From a checkpoint of a small contrastive audio-text model: log mel input.
Rows from block 13 of the audio encoder, named by matrix and row number. Rows with one number belong to one neuron. Each number is 500 + 50 x the weight over the matrix's rms, rounded and kept within 0 to 999. All counts start at 0. Numbers have three digits each.
# fc1: MLP up (encoder.blocks.13.mlp.fc1.weight, 576x192), inputs 0-191
# fc2: MLP down (encoder.blocks.13.mlp.fc2.weight, 192x576, transposed), outputs 0-191
fc1.561:451475462516475388536624340464561506475580509459519527512392415445421433420425571531558563389562545534451516339493474468473383441551616448402535513529498403452460412480499571554511362373548536524475399536400442447620549441533517362490491530512577482442428515527524393551466517384513460444472373538523514551559511551633612470591491505325546449424415501609449553333464573528493542493645507473448430478590524608528586605526343484508674484534421586501657465532492459526414353504589510437429493495495545558491542555477433494340456691450614367559529600564539361500560605498483578505
fc2.561:548511551556490488612430429554508488505440530495466625593405549587590494494565506448579535443561385544407561517556406493575364430446496474444488598452495369487516501484450604490542429523572466412590474616530409456469416459514427454493413441655609463397463527418497529552413604525474480563544467481551607479508582493546481385518604468451543480466408491620553530550607659622424477297461414579436479456463543506563477491525526526571597478594539554537528579571521384519484386477563599502508385479430532387469589450554491538482531616432503472653460558581525439432487478492536528565
fc1.562:530467516574567619524488498426495508539454492520497392551592409425497511524540487458507537485587474386443487377621542490530485449553524487476450518410480402445543504444497570451476472483442428502515537463541526571524539480441581529520446505499441442529533537533561507419511428462506416476527516524561461474494496507598447538423507466452508477526509494501524447451494541468459452514572449488465599510557571509490440491499453518502506503558554500506491436445469493555460529479455579462440524483578526493535451458482419549526536601542473562504531481465530473527487521433436487552
fc2.562:575594496549487533508437496393491526553560481504484333588552403465502494563565590518514494437633516435550495427559544386465444530597465496514383495529510392571530445446462564428507533460417359455472548497591459556557564411476447559533545476474549494529602474562524538525413518446497458418478494471460590596458361474607521541506415557568509462421547432404333530480402437511573535525507515550450537507527439462605460485416462521424504398497539436592524512516514541523452560510464608610450463477524648523484526543537485487510519466440522484598564470491575538422469566514439549477
fc1.563:485528529464473496525489531511468479557510479482517466556460527545462483525524483489451497496530434490373545441489566508550540513505487419493535530478543515506534435533436488586533476517524551531496497476482484535494528568499479468483472537534462492503503508519486502478509496432503526580507398444517543552458470480473480416523476449537562475535476437489486504470474490481525536499516525473515428486492432531538556510498519387483505572528506483451451443470474574498519470514488521455507483555512522484558519519495545499519508525469466428489506491526459532539540507487498510497
fc2.563:576472519501516457556503535447520521429460434475510525481509483466485491482501508541459505431436514524495516431503530429521396546463458502517444409490483491340518554530449551470552547476523527423586477525450513462490481433466457514488529549461448514527492538430563408431458537460543446382490495452513436549521520492471458498482536534551486455516463383386507515503529575454491516506551538506553516521492480570534475503514431428513484505435494536493520573484462442549523518487564503582450423454468431524490489501488462498454526515527529452564488509478497550470460484521548571538
fc1.564:396530526512496472433488547400463536509506413474460466549502470538502465523525452540442482476529431460515436475534454428462473496577402497493573480476495537560477489410426439577491502518458414508490581458401586552438450469506559579405378515511510469475456578462496466487510520490528550478515494540492415479490453532559475543384566453371417543445467447514588507488404471455532450474513488503458488459638534478481542518494493445547480496504413573448518447543465491542555500477523513505526486446555561458542450439506505465523599513406476525429487544503510426506476520441514418561
fc2.564:479557460539509563454493498378550541500464501475587466539579337518447501512577450464507535464473438491448563533479524496538633404531418430542458492531510523576520463474428477383495562421496509449546570552455484497487602490504525508509480451467487388581508523433575535431552544426495554506573461465530597481514435567513529556507490520504508599524513554546523461513468530451487468485483541494397537565452385500432448496584549451562522451577498471501524467576514559497535519554569566573383433429514594444460456490565429557541357435518454484631509539523372474467548468567513581465
fc1.565:522468618392381515561502632520479493509568449455581560475540512400471551470449487502585501463441466550426563448578446527563518629462603511564551556571457623453464531539414436440484465513519586590556465502454588585477522484414428503484567539410470567481437512459468487466532523501383334570506425455435545521432544415367405480482559402495492442513506518479468629453483489495600514481492413458452397552370581492553530580463497511616555501457463411453492530539457538512509517509569528510492505496511595440585482544566623472579569580569439519413529479415541477433537541572497473493
fc2.565:502512612482356567516489492562508398543509436541489507610592570505413509564512469477506533495421459503462496518422504479513458619561560354304486478540580517480499432439536490517544577462485364382470388414442496548545545493490565514515444500525511478482541584492468433523492381519442366590441533563482608651522417396461482439453430502586502483586465542360587546377473385518492534370426460463513415489416495508614588542492567562522454531468544405479490491576400407566559368540522373614464413545389586536519606601522544493508449477529495499516571533565528497536529568519573524419
fc1.566:572464566480463538564543595549460575436459573461514460462515482536470561532380450596624539524550460578539506492458533415326554477548441505582419516486517520514424510500585524501546445537463526484363442407380351537545528483560328513399485423464345518460468507461526466459428442475481470467477428521448379484485537613548533487423460669510439488478463455467404475363485437529481435554548345582527509422349347502514600579436490572470520368574497518500586481513567485544572502537495629428543499616555566477550409510530471537415433505513523445487371522560504450583536507563457433472
fc2.566:570478526558513653449467549439438504408522454462512487333444446448613524526474444549477484576434480376618468458487518574491587481592419556501446551471622406522515542516472543404506523532564482439481530528460427539586384497500421499444488543481490493374492477384473407448492485563475453514512597600521462465567557503543496507487502555547469508481629559487514510473518527509393461623404468662522609485513400445490496404500532601478471453576453439567537537447452422558537567394448506427547533474508494452574508523548478543470489479547571461477497477553547486494463491484522471624
fc1.567:449591545459423481442438540477536523501401555446434514528489468504481561398466557481493497531597436586515530621516497531506453412451427513536549495528448564554583472586434436553401457509515528629520515483546430444446504499467516512634560496464516565482463467407525563455503418446513455438466428551543551455615417420616591481618553448369453566442456517515506574465390515537551525526473497482421521539488403543527509487431565546441524473486589546587608414516521590539597507493486571518515480517554495445508482375495510528517448462533547560527572437418471450509527508501376502536
fc2.567:527477441606429547470489553460521457537460508598415565475521545495549509475494506457540432473452497512588454549396507558554505467461386503513553507567467587427582512614472484574505521499466553510490550470525439472558443463572518624590622475456513527471467504405583508491572495549442538532549445558491586390560505491505568534576428496464440582536464520512404399448452488457487600570333514607446541461524597491476442475555450520532457571593517441536492497505479551445544442522490531557566475574534468490508486478437552516502501476426531490635355397435445541487517393441541514545
fc1.568:488600458450465476493490483485518479525474526521519509483485466528541553458440512464488483548515453495480496526500464462492543554484468467502536517516503453509517549535499472536493465440492525582483500478528547505464444480464516524518521511497432501475496468494482524519482490488443470424503521516506523485502469513480477526523518479497484534516531506480554458524527530519516438487466531494513445509479503473497456496484476493525476550537501491478534438541484495532460527495518495529553476502472540546507504487530531534511516484504540490540505510453493479505454523509463497482
fc2.568:472491460504508423479478517430519449446534493468467491478514486527504441579515499529557479502474537526552539503483490505553552435495474521433437465459458526529475523467499527461512443566525493516460546447558486476552449474526487525525498485518547510451537548551503489505494510472494472541462562466452464488475500448450492482504506479549500508462436500471458483523485493540531532543431517490503545488508515536569505518503479433448539504453548494506430515506491473522526480492500530546420481517452456472500476497434521459512514466517513496495585490501463535502492531486463526555